config.toml
shampoo_beta = 0.95
precondition_frequency = 25
adamw_lr_other_params = 0.0022
magnitude_pruning = 0.7
lr_schedule = "cosine"
adamw_weight_decay_other_params = 0
Rows from block 8 of a small self-supervised audio encoder (BEST-RQ), named by matrix and row number. Rows with one number belong to one neuron. Each number is 128 + 24 x the weight over its row's rms, rounded and kept within 0 to 255. All counts start at 0. Numbers have three digits each. After the name is the row's rms in percent of the matrix's.
After each neuron's rows are labels from the 100 clips, of 14848, where the neuron reaches its largest size: "top examples" is what is common among them. Only what is clearly more common there than usual is listed. The data: acted Russian speech (Dusha). In brackets: how many of the 100.
# u: gMLP up (value half) (model.blocks.8.mixer.u.weight, 336x256), inputs 0-127
# v: gMLP up (gate half) (model.blocks.8.mixer.v.weight, 336x256), inputs 0-127
# out: gMLP down (model.blocks.8.mixer.out.weight, 256x336, transposed), outputs 0-127

u.249 110:128072153128082096128156128128128128128128128128128128174128128128128128128166096128128128128092169128128128128128128155128062128192128128128128128128128112128169128128128177128171141183177128166170128128128155161212147128100107128179128128128128128182156128128187128142128128128128128128097128128128128128128182128161128128128128128099179098128128128128087128128128128087128128128090
v.249 092:098128109128128128179128128164094162128128091154128128091128138128128218128128128128128159056128100049128128141128128128128128128128128128128128128128128128087128052128183128128128102128128128128201128128162198128128128128128128128128128128128128128128128128128128128128150128074180173128128128128128098084155128128128128154128128128173157128128128128128128128128128128128128128128128
out.249 096:128128173128128128128128128128102128128128128128183128128128076072106146163191128144072128068128183079128128128128128060128128164128128128128092128188128128128128145128162128128128128128128128109050082128128128166136128128128128128128128085128088128089128065128128128128159128128128128154112158207128128128128169128128165128148160128128128128128128128148128128096128128158128147182148
top examples: emotion: positive (56)

u.69 099:128128148128128108062180128103128187128128128064092136128167128128128128218067172035128128128135128128128102063128100094128082154091128128128128128166128128128143128128128078128158128128128075162128128216128128157128128128128089128128128128128163088128128128128128128084128166128128128085128128128128128128128128128128182128058128128128128128109128146162128128128175082128128128128160
v.69 101:128128090128128161048136072128128128184128128128128157199128193128149128128128128109128145128128160128160128128128128128128128128093128128128128142128128128128128128128128128148083175128128128068080073074128128128128128128128128128073128128128128128128128128128128164128128154165128176181128128128128128128128128128128128103078128198128128128128128128128197128128128128152095128128128
out.69 096:128075128128161159120050128128128128185170128128128128128128128128128128093128128181166128128170128128128128128188128166128096128128128128128128128128128128128128092128128128128128128170128128100128167128128128087128128128128159128176128128128176154189128128128128128187128128128128173128128128128128128128128128086128128070088128128128128173128128128081172128082128070179128095128128
top examples: emotion: sad (54)

u.147 089:128128128201177128141128128128128128128128128128128042128128128128105086128091128128128128128128128128128128128128128108016128128180128128128128128128128128047069128128128128128128128094128128128177128128161128041128128128128128128153164128128128128128128108128199095128128128098128097169128128128179196081128128128128128160128128128128128122128128169071128128128128128128157152128128
v.147 086:180128106128128128128128128128128134093128173128128128096128128144128128128128128128080128128128128080128128077128128128078128128082128072128128128128104128128128128128128128128128128128170128189097128164128128128157128128128128128128128128128128128095188128128128168128105128128128048196099128128223128143128128128128128128128128128128128128128094128128128128128128128128128128128128
out.147 098:230128070128128086091128128200128128128128128109128116128171128128128128128113098128128128128128128128128128128128176128128128128174128175128128100128128128128128128128155128177128079128113085128064128128128128128081128128128128170081128128128128128152128128128128175158169128067128128128128128128128128128128128128195173128128223100097128128128128128128128186128128128128114128128128
top examples: emotion: neutral (60)

u.137 100:170128128085128125081128128128128071076128128128154207128110128104128128128128128146128128128128128128128128151128128128128128128128145181128128128128128157095128128128128128128128090128128102128096153128133078128128128100050128128156128166128128092128128128128128128128128128163203128191093128187128081128092128128128078153128128128128128128128128128128128128128128160085150128128128
v.137 087:096166128128128128128128128154128128128128128099056128128162128058128190128128128128067128128128128128128128128084128128128164128128100157128128128128151186137128156128128128128128073128088128128051128186128171073128128128128128128128128170128128128128128128087170128159128128128165128128149128128106177128128128128128128128128128128128128097128128112128128178076128128128128128128128
out.137 099:128128128179128128128128128128128128163090128128070092128164128128128128167128128128128128108128128128128084128128164128128128086128128128128128128128128175128166185128128162128076128176080200107128128128167128128162048128147128128128076128128128128128128128128128128128128128128128167128167128128079151128128128153128177128158128128128128107176128153128128211128128128128128128128128
top examples: emotion: positive (39)

u.124 109:128128128195214128128128075128128181128128128128128080128128128155166128098106128128165072171128128128128128128128156128128128128078128090128128103128128143165098128128128168128128145087128128128128108128096128128128128156128128128128071128128128181128113110128128080128128128128108128178128064128128076147128128128106128073128162128128095077128165128185128150128128106180100095128128
v.124 099:128192165174128128128165097054081086128128081128128128128186186128128190128128087070128058128174128128128128128128128128146190128128128128128128128128128182128168128152128128151165128128128081151128128128128186092128168128128128128128128128185128128128094128128148128181151128128128097128128160128128098128128128128128128128081128150128128128128128212128128098128128128128128128128128
out.124 096:128128128145128128153128128128128146128128052128128128128162159128063075172128159149128128182177128128196128128148128128128128107128128128098136150128128128128128128128128128128128128128128128128166128128128128128128128128128086090128128167128128109128128174169167128176128198128128050128164128198158128128128128128128115083087098128128128128128128128128128128160128128128176186078128
top examples: emotion: sad (56)

u.159 094:128128128128128128128206158128128128067169128128167128128128128128128128128128128128098128128178128154109128128174128128128055128128128077128128160168128128128128128128128128128128128128109081078051128070128128128128167128128128128128128128128128128128128128128128177128128128128128083128128128071128062183128128176103128128095128128128128128164174128169128128128096128158128128058128
v.159 113:128128128128128128212178128128128085128128128138128128128128128155128162128128128128178128128082128128128128128128191128128114193128090170128128128128140128128128085128128128128113128128128187076128128177128128128149098128128140128158128169088128048128157128089128087163153128084128128128162128128128059128128160128128065128128128128128128179190128128128128128128128156128149086128128
out.159 099:098128128166128128151128088128128165128089128103082128128128128128128128128128173175166128128080128128128128128081128128128158175128128159128095089128176128128128128128077157128128182128128128154128128187094106128101093128064128101128159128128128128128128128089128066168128128128087128181128128128128128171163148128128061072128128128166128160128128075128128149101128175128128128128128
top examples: emotion: positive (41)

u.236 087:128176120172128128051128128128128128188128128128128128113162128169174128128128128128128128128128155080149103128061128128128128159096128128128128128128128128128128128128128128128128128128128161075128179094128128128128099059128128128128053128128128174164178128179128128078164073128128086128128157128128128128128128170081094128128074128128128160168128128128128128098187128067128146128128
v.236 120:097128128216128128128128128128128074128178128095128128118128128128128128162147087152128128128128088170072128128128128128128128128138128128128128059079185128067128128113128128128128128128128128128128080128089128156099128164128128128179128128166128128183147128128128078128128128183102139128101154060155128071128128128128128154146108128151128128086128128091161128128176181081128128087128
out.236 101:128128128128128128128052128128128128128128128128128108093128128128128128175174128191092128104128128128091182169128128128149169102128180189128067128095128104128093091101128128128072128128128128144128098128128164164063128128128128128112128167128128128128128157128175103128128100128128196128128128128128128095128128128188128153128128128084128128128128097148128105128128128128187128089128
top examples: emotion: angry (40)

u.133 106:128128128128128128128128128128128128128128128128128168171128128128076128128128128093128128085128128115128128128128128128128128128128128153128034128128185128128128128066128128168128162171128156128128128128050128128128145128128160128128164128172076078080128128128149128128221087128096157192128146128128093128128128128128074128128101128128128128103128161096128160128128128163128168170128
v.133 094:128128128128128128128128128128128212128074070128128165081128128128128128128128128128128128090128128128060128128128115128128128128179128128128089152128128128128128128128079101128128128128097128152076128128159128128128128128128097128128128107128128128128128147128110128128175128128128111128169128150128128128128128128128128128128167128128128128128128128128128073128128073128128128170128
out.133 109:128176128128128128128128128128128128128128128168128128113128099128128128084128128128095128082128128128128128128128169128081128128128128078128176128128083128105171181128128128128065128128062066128163184169128128128128128112162192128128128110128128149128128128128128128128128192128161128128190128128128149128128128128128128128142128067128097128196128128171148128128128128078154128128128
top examples: emotion: sad (57)

u.215 094:096128139128128128128128103128128179128128128067128128128128128128128128128128128128128115128128128099128128128128128128056128128128128104128063128070128128094087128128128097128128102128079128142128192128128128128098128128128128128095128128128128128128128128173178128128192128128128128128128185128161155128117128128088128128090128128207128195128128128128128128128086074128128128128128
v.215 100:128128128128128128196128128159158128128128080128128128087128128128128128128128128128096056114128128171102190152128128185047128128128128128072128166128128128080128094128111114128188183128128128128128128128128128175128162128077128128180128128091128181128128128128128128128159182128128128194160128128128128169128080128128145072149093128128164128128128128128091128128128128128128128128128
out.215 097:128085128128178128128110128128128101128128128090058101128128169128128128128128128128128128128128128128128088128169128128128128128128101168128168128128208128128128128079128170128128159128048156128128128110128128128159128128128128128128128128128128128128091103081091128159094201166128128128128100152128128128154079128128080091128128128128128128128128128072128128128128128068128128128170
top examples: emotion: angry (44)

u.80 096:093128157137128029105128128128128163128128128128128128128154128151128128128128196128128074128128128128128128128128101128187128128128128161102128128162128128181128173128167096128050128128128128154128158168128128128128128128128128128128128128128128128128128128128180081128103128171128128111128128093128081128158128157128128204128144128128128128155128128128156161128128128128128164128065
v.80 096:128180084128128128128128128128128128128145128128087128128128128128128128128128128090128128045128128128128182128128128128146128150128128157128128128128113167128128066128110128128128197128150109128095097128128157128128075128128128128128128128089128128091128080128196128069128128128128128128095128128128128128128156128128159128128128128128128128191128068192128123128128128169174128128139
out.80 101:150128093128128173128128128116096128128157067081128172096128155128128128128128180172166159128128209128128128128184158100128128128128109162128074165128179128128128128128128165174128128128102067097105128128128128128128128128106128073059128128128128128128128128128128128128128128128128128128128128128170187128128165098128128128128128128128128087128128128128128128128128128106128042211128
top examples: emotion: positive (48)

u.191 111:128090128128128077175128128128162205128128128128128128071081128128090128158128158128128128128128084132128128128183128128128128111128128122128101128128128128128128208095128128128128153094128157128128122097128189103128162128128101092140128128151128068128128128128128128065128068128128128176128128128185128110173128128128128128128128192154128160156128128128072128128128128128172102128128
v.191 088:128128128128094128128200063128175128190086128128128148128128128128073128128105128093128087128128128128121128128128128128128128128128128073128128161128128075128161128128168076128128128128128143128128128128075128128128149128128189158128128101128208128128128128107128128091128096157128128128080101078128128128077128128128128128128128128128128128128207128128128128128128128128128128128128
out.191 102:128128128128128128128183128128128128092128109187128128128128128128186080128128128128128128128128183128128128128128155091128128216128128128128128128129128097128085128182128128128128128140128128128128128128091128128128083128128128128128128076128128128128128128128090128128128128128143088128128128128128128128101128128128128128154163148095128128128128128062192091128128128193128128128128
top examples: emotion: sad (57)

u.117 085:065128097081128077128128084128128165128128128104128128128128128111128128091128175128173128128128097128128162128128080128044128175128177128128128128128128128128128150155128096128128128128128204128128128103164128128128128128128128085128128128084128192128128088128128128183158128128128187128128172128128128068164162152170128128128099128128128128128128128128128128128128128128128112128128
v.117 126:105128128164071128128104145156079128128128128128128128078107128066128070128128128128128128128128128128148128128128111128128128128149128128128146128153158128093128069067182128102128128128128128128128093128162128128128165128128128128128128089128128128128128128167161128128159128128128197128128128128128091119128074128128128128128109113128120158128128128203102089128100128119128128128128
out.117 094:128080128128128059128128153128156095078178108128164128102128128128128128128128128128128128128128128154128128128128128128128077128128156128101128128175128128105163057066128128128128094158096101128128128128128128128128166128128041177183128128128128097128128128128128158087128157128128128128128101092171128128128128128128128128128128128128128090128128128128090162128070128128063184128128
top examples: emotion: positive (51)

u.125 090:128128128091128128128128128128128128128128128128150128128128128128128043128128128098196093128128210128128128128128128128128128128099111128128128128128169128099128128063105078128128128093128128128128128175070128128128061128128128128128128128128093061128128074162098185073128128128094128128128128166128128128128128128128128128128128195128128168128128128128094128106128128128183114128128
v.125 104:097155128111076128143128128128128128128128128093128107128136128128128128159128128026123128128088128086128128128128128164151128128128128128128128128128207156141077128128106128169128168128128188110013128172128109128128128128128128128128128128128128128128128128146128187128167128128194128128093128077173075128128128128128108128128128128156148128128128136128128128128128128128128128128077
out.125 106:128128065051128128106110128128128128093128128128100143085182087154128128128106128128128128128128128147091128128128128128128152128128128128128128128128128128128128128128105128078128128128128128128128089114139177056128155128128187128128051128128128128128128128128128128128128128070128128167128128128152180128184105128128101128128128128128128128091128128087128128128085128200128086128128
top examples: emotion: sad (58)

u.39 100:074128128128128084144128128068117128048072128114128128128128128128128128154109128128128128128128061183128128128094128179128104128119128128112128128165128128128128128128128128128128128128097128128128192114096107128128110128075128128128128128128128128128070128110128046128180128074128124128128128128128084128128128128128128128128181128111128188128090128128128128078128128128102092128050
v.39 095:128128128161128128165128162085078128128128128128128128128128064094181128128128128128175035128171128128128128128128128128098128128128128128128128150128144128128106128128128128128080128128128128238128128183128177128128128152128128128162128128128128069128128089128128128128128082128128128128128128128128128068128128152128128128128128128128155128198128128128128085128128102128106128128128
out.39 102:128172128128158057128128128106128128128128128173202182128128181128083128128128101104128158128128128128153128128128128128148128128128128128169128068088128163185128128128128164169128128163128128128128128128128128099128128128128128128128128128128128128128128128093144128128081128128128068128093128128128184078192128128128128084082128146158128128128157128128161128166128128128128128128094
top examples: emotion: positive (56)

u.142 094:128128097128128128128128128128128110128128177128152128128128103109161128128128095128205128128128128128128105163128128128128128200128128128128128128153128157128073128094128128128164075128077128128128128128128128092128093170128128128128128156170128097128128128128101128128121128098079093128159128128128128128128081128128128128128128128128070128128172128204151076072128128128128128128128
v.142 095:171128105128091128128128128096128128128128128128128066128128128114128128128128197128128128128128128128144128128128128128128128066128128128084088128128081093128056128128128154094128128128128108195128128128128128128128128128128128206128128128128128128083128101128128170128161128128157128128151128128128128128128192190128128128128128086090154118128128166219153128128195128208103128128171
out.142 102:128128111128128159164128128208128128128128128128094128128128128128128128128128128128128128128128128128128128128103183128078173128159128184128128128128149128128195128128169082197128128128128176128128128128128128128128128128128128128128128128128110128128128128069189112181128128107106128128128128088092102128128171128128092128128128128128095128128128153183128088128128164128128163128128
top examples: emotion: sad (60)

u.205 109:128128078047111128128108128128146178128128128181128107079104128128128073128128128128107128128128128155128162128128062128089128096163128128128128128149093128128128093128128128128128128128160128128069128128128171128128067128128128128157128101142128128128092128128176092128102128128170128128128128143155128128199128128104128128128128190128128128128163147165128128128128105128128128055128
v.205 117:087128128143128128128128128128172128128128159106128102128128175128157109113128128128128128094099128128128128128155128175128159128128128128128128167128128128128128128128128174104128110128140102148128128128128128083128179090128188128128128164128154128128183128092128128128128128128170128128128107057128128076164128173128185088128159128158128128128174128206159080161077128128128147128153
out.205 100:148128151154164097097128128128090128071170128128128128128171128128128128161163128128155102171128128128090128128128033128128128106128128128194128128128128154128216128128128128128128128128128128128059128147160128128128198128113128108165128160155166128128128128080153128128170128128128128128128128128128128087128128128128194128128128164128128128128128102161128128128096128128165128128128
top examples: emotion: positive (58)