config.toml
model = "self-supervised audio encoder (BEST-RQ)"
dataset = "acted Russian speech (Dusha)"
train_examples = 26041
n_mels = 40
hop_length = 160
input = "mfcc"
win_length = 400
codebook_size = 256
mask_prob = 0.08
arch = "gmlp"
norm = "rmsnorm"
mlp_ratio = 2.67
subsampling = 4
layers = 12
width = 256
residual_init = "zero_last"
optimizer = "soap"
beta2 = 0.95
learning_rate = 0.0026
beta1 = 0.95
shampoo_beta = 0.95
eps = 1e-08
precondition_frequency = 25
max_precond_dim = 1536
one_sided = false
adamw_lr_other_params = 0.0022
cautious_weight_decay = true
magnitude_pruning = 0.7
max_steps = 14100
batch_size = 256
epochs = 138.6
lr_schedule = "cosine"
final_lr_fraction = 0.01
warmup_steps = 2820
weight_decay = 0.0
adamw_weight_decay_other_params = 0
Rows from block 4, named by matrix and row number. Rows with one number belong to one neuron. Each number is 50 + 12 x the weight over its row's rms, rounded and kept within 0 to 99. All counts start at 0. After the name is the row's rms in percent of the matrix's.
# u: gMLP up (value half) (model.blocks.4.mixer.u.weight, 336x256), inputs 0-127
# v: gMLP up (gate half) (model.blocks.4.mixer.v.weight, 336x256), inputs 0-127
# out: gMLP down (model.blocks.4.mixer.out.weight, 256x336, transposed), outputs 0-127
u.80 113:71 50 50 50 67 33 50 50 50 50 66 32 50 50 72 50 50 50 50 50 50 50 84 62 66 50 50 50 50 50 50 50 50 50 50 50 50 27 50 50 73 62 50 50 50 80 18 38 50 73 69 50 70 64 58 50 37 81 50 94 50 50 50 50 74 50 50 50 50 50 60 50 50 44 71 94 50 50 50 50 50 50 28 30 50 50 50 68 50 50 50 45 50 50 69 50 50 50 37 50 50 50 50 50 50 61 50 50 50 50 50 50 50 50 50 50 72 50 45 75 69 74 50 50 50 50 50 50
v.80 087:50 37 29 66 50 50 50 50 50 50 50 50 36 50 62 27 50 50 50 50 24 50 50 50 50 50 50 50 50 50 50 36 99 50 50 50 50 50 50 50 83 50 50 39 36 14 19 50 50 48 50 50 50 50 72 50 50 50 50 27 50 50 82 50 50 50 50 50 50 50 50 50 59 50 50 50 50 31 50 50 50 50 50 50 50 47 42 69 50 50 36 50 50 50 32 20 36 29 34 50 31 80 50 50 50 77 50 35 50 50 50 50 23 50 62 50 73 24 50 30 50 50 57 24 50 50 90 50
out.80 108:50 50 80 50 50 50 50 50 50 50 50 50 35 22 65 50 72 50 89 50 50 50 50 50 50 77 50 22 50 36 50 50 25 38 50 50 50 50 50 74 50 50 50 35 50 50 27 50 50 72 50 36 64 50 30 50 50 50 50 50 50 50 67 50 69 50 50 50 50 50 50 50 68 30 50 28 50 50 38 50 50 50 50 50 50 31 50 35 62 50 70 50 50 50 36 50 50 75 50 18 37 50 50 50 65 50 50 57 50 50 72 50 50 38 73 61 50 50 50 50 50 71 50 50 50 50 50 50
u.81 084:50 50 50 50 50 50 50 50 21 50 25 50 50 50 50 50 23 23 50 50 50 50 68 50 50 50 50 50 64 50 50 50 50 39 50 50 32 83 50 50 50 50 50 50 50 50 79 22 50 50 50 60 50 10 50 50 50 50 75 50 26 50 50 69 50 31 14 50 47 39 50 50 50 50 50 50 50 29 50 50 50 50 50 33 50 50 50 61 26 50 50 62 50 50 50 34 36 94 83 50 50 30 50 72 50 75 50 50 37 50 46 50 50 50 50 50 72 50 50 26 50 50 50 50 50 31 69 50
v.81 095:50 74 50 11 18 50 36 50 19 24 38 50 50 26 50 36 25 50 67 67 50 50 50 50 50 50 50 50 67 72 50 50 53 50 50 42 65 50 60 50 50 50 34 50 67 50 50 50 50 50 38 50 70 50 50 50 50 50 50 50 50 10 61 50 50 50 50 50 69 50 50 50 50 50 50 50 50 33 50 63 50 50 50 50 50 50 50 31 50 22 36 50 50 50 50 81 50 50 50 50 50 50 50 70 50 50 43 50 50 50 50 68 50 79 50 38 50 57 40 65 50 50 50 50 67 81 50 18
out.81 092:67 68 50 50 50 50 50 82 50 50 50 50 50 50 50 50 63 50 50 75 50 50 28 50 21 72 30 50 50 32 50 50 50 50 50 28 46 29 50 50 50 50 66 50 50 34 50 14 59 27 38 50 83 32 50 50 50 50 50 50 24 50 50 50 50 50 50 50 50 50 50 50 50 78 56 32 50 50 50 50 50 50 50 50 50 50 50 19 50 57 50 50 50 50 50 50 50 34 31 50 50 50 50 24 50 50 50 50 39 43 68 50 50 84 50 42 50 25 78 56 50 50 62 50 50 63 50 50
u.82 093:50 50 50 61 50 50 50 50 50 74 50 50 50 50 74 50 50 50 28 43 50 18 50 50 50 50 50 50 50 50 23 32 50 50 50 70 50 50 50 50 50 50 68 29 50 41 50 50 42 50 21 65 50 75 50 64 50 15 50 50 34 81 50 50 50 50 50 37 75 50 50 50 50 50 76 50 50 50 65 50 50 50 50 50 50 50 50 50 50 23 90 50 50 50 50 67 60 50 61 50 21 29 50 18 34 50 50 84 50 50 32 50 28 50 69 30 67 50 50 50 50 50 50 19 50 50 50 50
v.82 098:50 50 23 50 50 69 50 50 50 50 50 38 56 50 42 50 50 50 50 50 50 29 50 50 50 50 50 50 50 50 50 50 50 50 50 17 38 47 56 50 50 50 69 50 43 50 50 50 65 50 50 50 50 50 50 64 50 43 50 50 50 50 29 79 50 28 56 50 50 29 50 50 31 50 40 50 50 26 75 50 50 42 35 50 50 50 50 50 50 50 78 50 50 50 50 15 61 50 50 50 50 50 50 79 50 79 50 50 31 50 50 31 50 34 50 32 50 50 50 16 50 50 50 50 50 50 50 50
out.82 107:50 22 41 50 73 63 50 50 50 79 32 50 50 50 50 50 50 66 74 50 50 50 72 50 50 50 50 50 59 50 50 50 40 50 38 50 50 67 50 50 50 50 63 50 50 50 67 21 50 50 50 50 81 50 50 50 50 50 66 50 50 34 50 39 50 28 30 50 50 50 50 50 50 50 50 50 38 50 50 50 50 50 50 50 68 50 68 50 26 50 24 50 25 50 22 86 50 50 50 50 50 50 50 75 50 50 50 50 50 50 75 50 61 35 50 25 50 50 58 74 41 50 50 50 50 50 50 50
u.83 120:50 24 50 50 34 59 50 50 50 18 71 50 50 50 28 26 50 50 50 50 57 50 50 50 50 50 50 50 50 64 50 50 50 16 50 50 50 61 50 73 50 50 50 50 50 50 50 50 50 69 50 50 50 50 50 28 36 50 50 80 41 50 50 63 19 50 36 63 50 50 50 50 50 63 50 33 50 50 50 39 50 50 50 56 34 50 50 50 50 50 50 50 34 50 50 50 50 50 50 50 27 50 50 50 48 50 30 85 50 50 50 50 50 50 67 50 50 50 50 50 50 50 50 50 30 50 50 50
v.83 097:60 50 50 09 70 50 50 50 50 50 50 31 50 50 50 50 50 50 73 50 74 65 50 50 34 50 50 50 73 50 50 68 50 35 64 28 68 50 50 65 50 50 50 50 45 50 50 50 50 50 50 50 37 50 50 50 50 50 50 50 50 50 50 50 50 50 50 50 38 50 50 50 50 50 50 50 64 50 50 50 71 50 50 50 09 50 50 50 50 17 50 50 13 34 50 50 50 78 50 37 98 50 50 50 50 63 50 50 50 50 50 50 81 50 50 50 50 50 50 11 37 50 32 50 50 66 50 61
out.83 095:50 80 50 50 41 50 50 50 26 50 50 24 50 37 50 50 61 50 80 50 50 50 50 50 50 50 74 50 50 87 50 50 50 50 50 74 50 50 50 50 37 63 50 29 50 72 50 44 63 50 70 32 69 35 50 50 56 50 50 50 50 50 50 50 50 50 50 50 50 50 50 63 09 50 50 50 63 50 50 39 50 50 50 50 50 50 50 77 50 29 38 50 50 65 50 72 50 50 50 50 50 50 50 50 17 50 79 50 50 26 50 50 50 50 50 83 50 50 50 39 42 50 50 50 50 35 50 26
u.84 109:50 50 62 50 50 35 26 50 26 66 50 50 50 50 13 65 25 50 50 50 64 50 50 50 50 50 56 50 50 50 50 50 50 50 50 59 65 50 30 50 50 50 50 84 50 50 50 50 50 50 70 50 50 50 62 39 50 19 50 50 50 50 50 50 50 31 75 67 63 78 50 50 50 50 50 88 50 50 40 50 53 50 79 50 50 50 36 50 50 50 50 72 31 57 50 50 50 71 76 50 25 64 50 50 50 50 50 50 50 40 50 50 50 50 73 08 50 50 50 50 50 50 50 36 50 71 50 50
v.84 085:50 50 50 50 50 50 50 50 50 72 34 50 50 50 50 62 50 50 73 50 50 14 50 92 50 78 50 50 50 50 50 50 50 50 50 50 23 50 50 50 50 50 50 71 11 33 50 69 50 50 26 25 50 50 50 50 63 91 50 50 50 50 22 50 50 50 34 26 50 50 30 50 50 50 50 50 50 50 50 50 50 50 50 50 50 50 74 64 50 50 50 50 50 50 72 38 50 50 50 50 50 50 50 50 41 50 50 50 50 88 50 50 50 34 74 64 50 50 86 50 50 50 26 50 50 50 50 50
out.84 106:50 50 28 36 50 50 50 50 50 43 50 76 83 25 56 50 50 50 50 28 50 50 50 50 50 79 50 22 50 32 50 59 28 50 50 92 37 50 56 50 50 50 50 50 50 50 67 68 50 50 50 50 50 50 50 50 50 79 50 50 50 50 50 40 41 50 90 50 50 60 28 50 50 50 59 50 50 61 50 50 50 27 72 50 50 85 50 58 50 65 50 50 50 50 50 34 30 26 76 27 50 12 50 75 50 50 37 50 68 66 50 50 50 20 50 57 50 50 50 50 50 50 72 50 50 50 50 50
u.85 109:45 18 50 50 35 50 71 74 50 77 30 50 50 50 50 41 50 50 37 50 50 35 19 50 50 50 50 68 50 50 50 50 50 66 50 50 50 56 23 50 42 39 50 11 20 50 50 50 50 18 50 50 50 67 78 50 50 65 53 50 50 50 50 26 50 73 50 62 50 50 39 69 50 28 50 50 50 50 50 50 50 10 50 75 25 28 50 50 50 50 26 50 59 50 50 50 45 50 50 38 50 50 59 50 50 61 50 15 50 50 50 88 79 50 50 50 75 50 68 32 50 50 50 50 50 50 50 50
v.85 079:65 50 50 50 50 50 50 50 31 50 29 50 55 50 50 50 50 50 77 18 50 34 50 50 29 50 24 87 79 50 50 50 50 50 50 68 50 50 61 50 50 50 50 57 72 50 45 50 50 50 50 71 50 50 50 13 50 40 50 50 50 50 33 50 50 50 50 68 57 50 50 50 50 50 50 50 50 50 65 50 50 50 50 63 50 50 50 50 46 50 50 40 50 00 50 50 50 50 50 50 50 50 50 50 70 50 18 50 50 50 50 50 50 50 22 50 83 50 50 50 50 50 50 50 61 76 81 42
out.85 095:50 50 50 50 50 50 76 50 50 50 50 50 31 50 50 50 50 52 50 50 64 50 50 50 50 95 50 47 50 50 50 50 50 50 50 50 50 50 50 20 50 50 50 70 22 68 26 22 30 50 50 50 50 28 69 50 61 50 50 84 74 73 50 50 50 50 50 50 50 50 50 50 59 75 50 50 64 50 50 50 33 50 50 43 50 51 11 50 31 50 84 27 50 50 50 50 50 44 50 50 50 32 50 50 50 50 68 50 50 50 50 50 50 50 20 50 23 50 24 50 30 34 29 50 82 50 30 50
u.86 103:50 50 50 50 50 32 50 50 26 50 79 66 76 50 35 50 50 67 83 50 50 50 50 50 50 50 50 64 54 50 62 50 50 50 63 50 36 29 50 50 50 50 79 50 50 50 50 50 50 50 50 42 64 50 50 45 50 80 50 66 50 50 22 50 50 50 50 50 50 50 50 50 50 50 50 66 44 50 09 50 50 39 75 73 20 37 50 50 50 62 50 50 50 39 50 50 50 30 50 50 50 50 50 34 30 64 50 50 50 50 30 50 50 50 72 50 50 67 50 50 50 50 36 50 50 85 50 20
v.86 091:70 39 50 50 50 50 50 50 50 50 50 50 50 69 74 50 23 50 50 50 50 50 50 50 33 40 50 30 50 50 50 50 50 50 50 50 29 50 50 50 50 50 50 50 43 50 50 50 50 50 22 50 50 50 80 50 59 50 50 29 50 38 81 83 50 50 50 50 65 50 50 50 28 50 50 42 50 17 12 50 36 38 50 50 50 50 50 50 50 50 47 75 76 28 50 50 50 13 50 50 64 50 50 50 50 50 50 40 50 50 29 50 50 31 50 50 50 50 50 26 50 83 71 67 50 50 50 20
out.86 110:75 65 42 50 34 39 50 23 50 14 30 34 50 50 50 50 81 50 63 41 50 21 50 50 50 50 50 50 50 50 50 56 50 39 50 50 50 50 58 50 50 50 50 50 50 50 41 50 60 50 50 38 50 50 28 50 50 50 50 83 58 50 50 67 75 50 50 50 50 50 21 54 04 50 20 50 50 50 50 50 50 50 50 50 50 50 87 50 69 50 12 50 15 50 65 76 67 67 50 50 50 67 50 50 50 28 58 50 50 66 36 75 50 50 29 50 50 50 50 78 50 36 83 50 70 50 50 50
u.87 090:30 50 60 31 50 50 20 50 50 50 50 50 50 50 50 14 50 50 50 98 61 50 50 50 50 50 41 50 50 50 90 29 50 38 88 50 16 50 50 50 50 50 50 50 30 50 50 50 50 50 79 50 50 60 65 50 50 50 68 50 50 50 39 59 50 50 50 50 37 50 59 50 50 82 50 50 50 50 50 50 50 50 50 50 74 50 50 50 50 50 50 33 50 50 50 50 50 50 33 50 50 50 50 50 50 50 50 50 50 50 17 28 50 16 50 50 50 50 50 50 75 50 50 50 50 50 50 50
v.87 113:50 50 32 50 50 26 50 16 50 38 50 50 50 63 50 50 35 50 50 65 50 20 73 50 50 50 50 50 50 82 50 59 50 34 50 30 61 61 50 72 50 50 58 50 50 50 50 93 50 50 73 21 50 50 50 50 50 78 50 50 50 50 50 31 40 50 70 67 50 87 50 70 34 50 66 50 50 50 50 28 66 50 50 50 50 69 67 41 50 50 50 30 50 50 60 37 50 37 50 50 50 50 50 50 59 50 50 50 50 50 50 50 26 50 41 50 50 50 50 28 50 73 50 86 50 69 50 50
out.87 089:80 50 50 50 70 50 50 70 50 39 50 50 62 50 50 50 50 50 50 50 50 50 58 50 50 50 50 50 50 90 23 69 50 50 50 50 99 32 50 50 50 50 50 50 50 50 50 50 50 23 33 39 64 50 04 50 50 50 50 50 50 50 50 22 50 84 90 66 50 50 50 50 72 50 50 50 50 50 40 50 50 50 50 50 31 50 50 50 26 50 50 50 50 50 50 50 36 64 50 33 69 50 50 50 50 50 50 50 50 50 50 50 57 74 50 50 69 50 61 84 50 40 50 50 50 50 50 50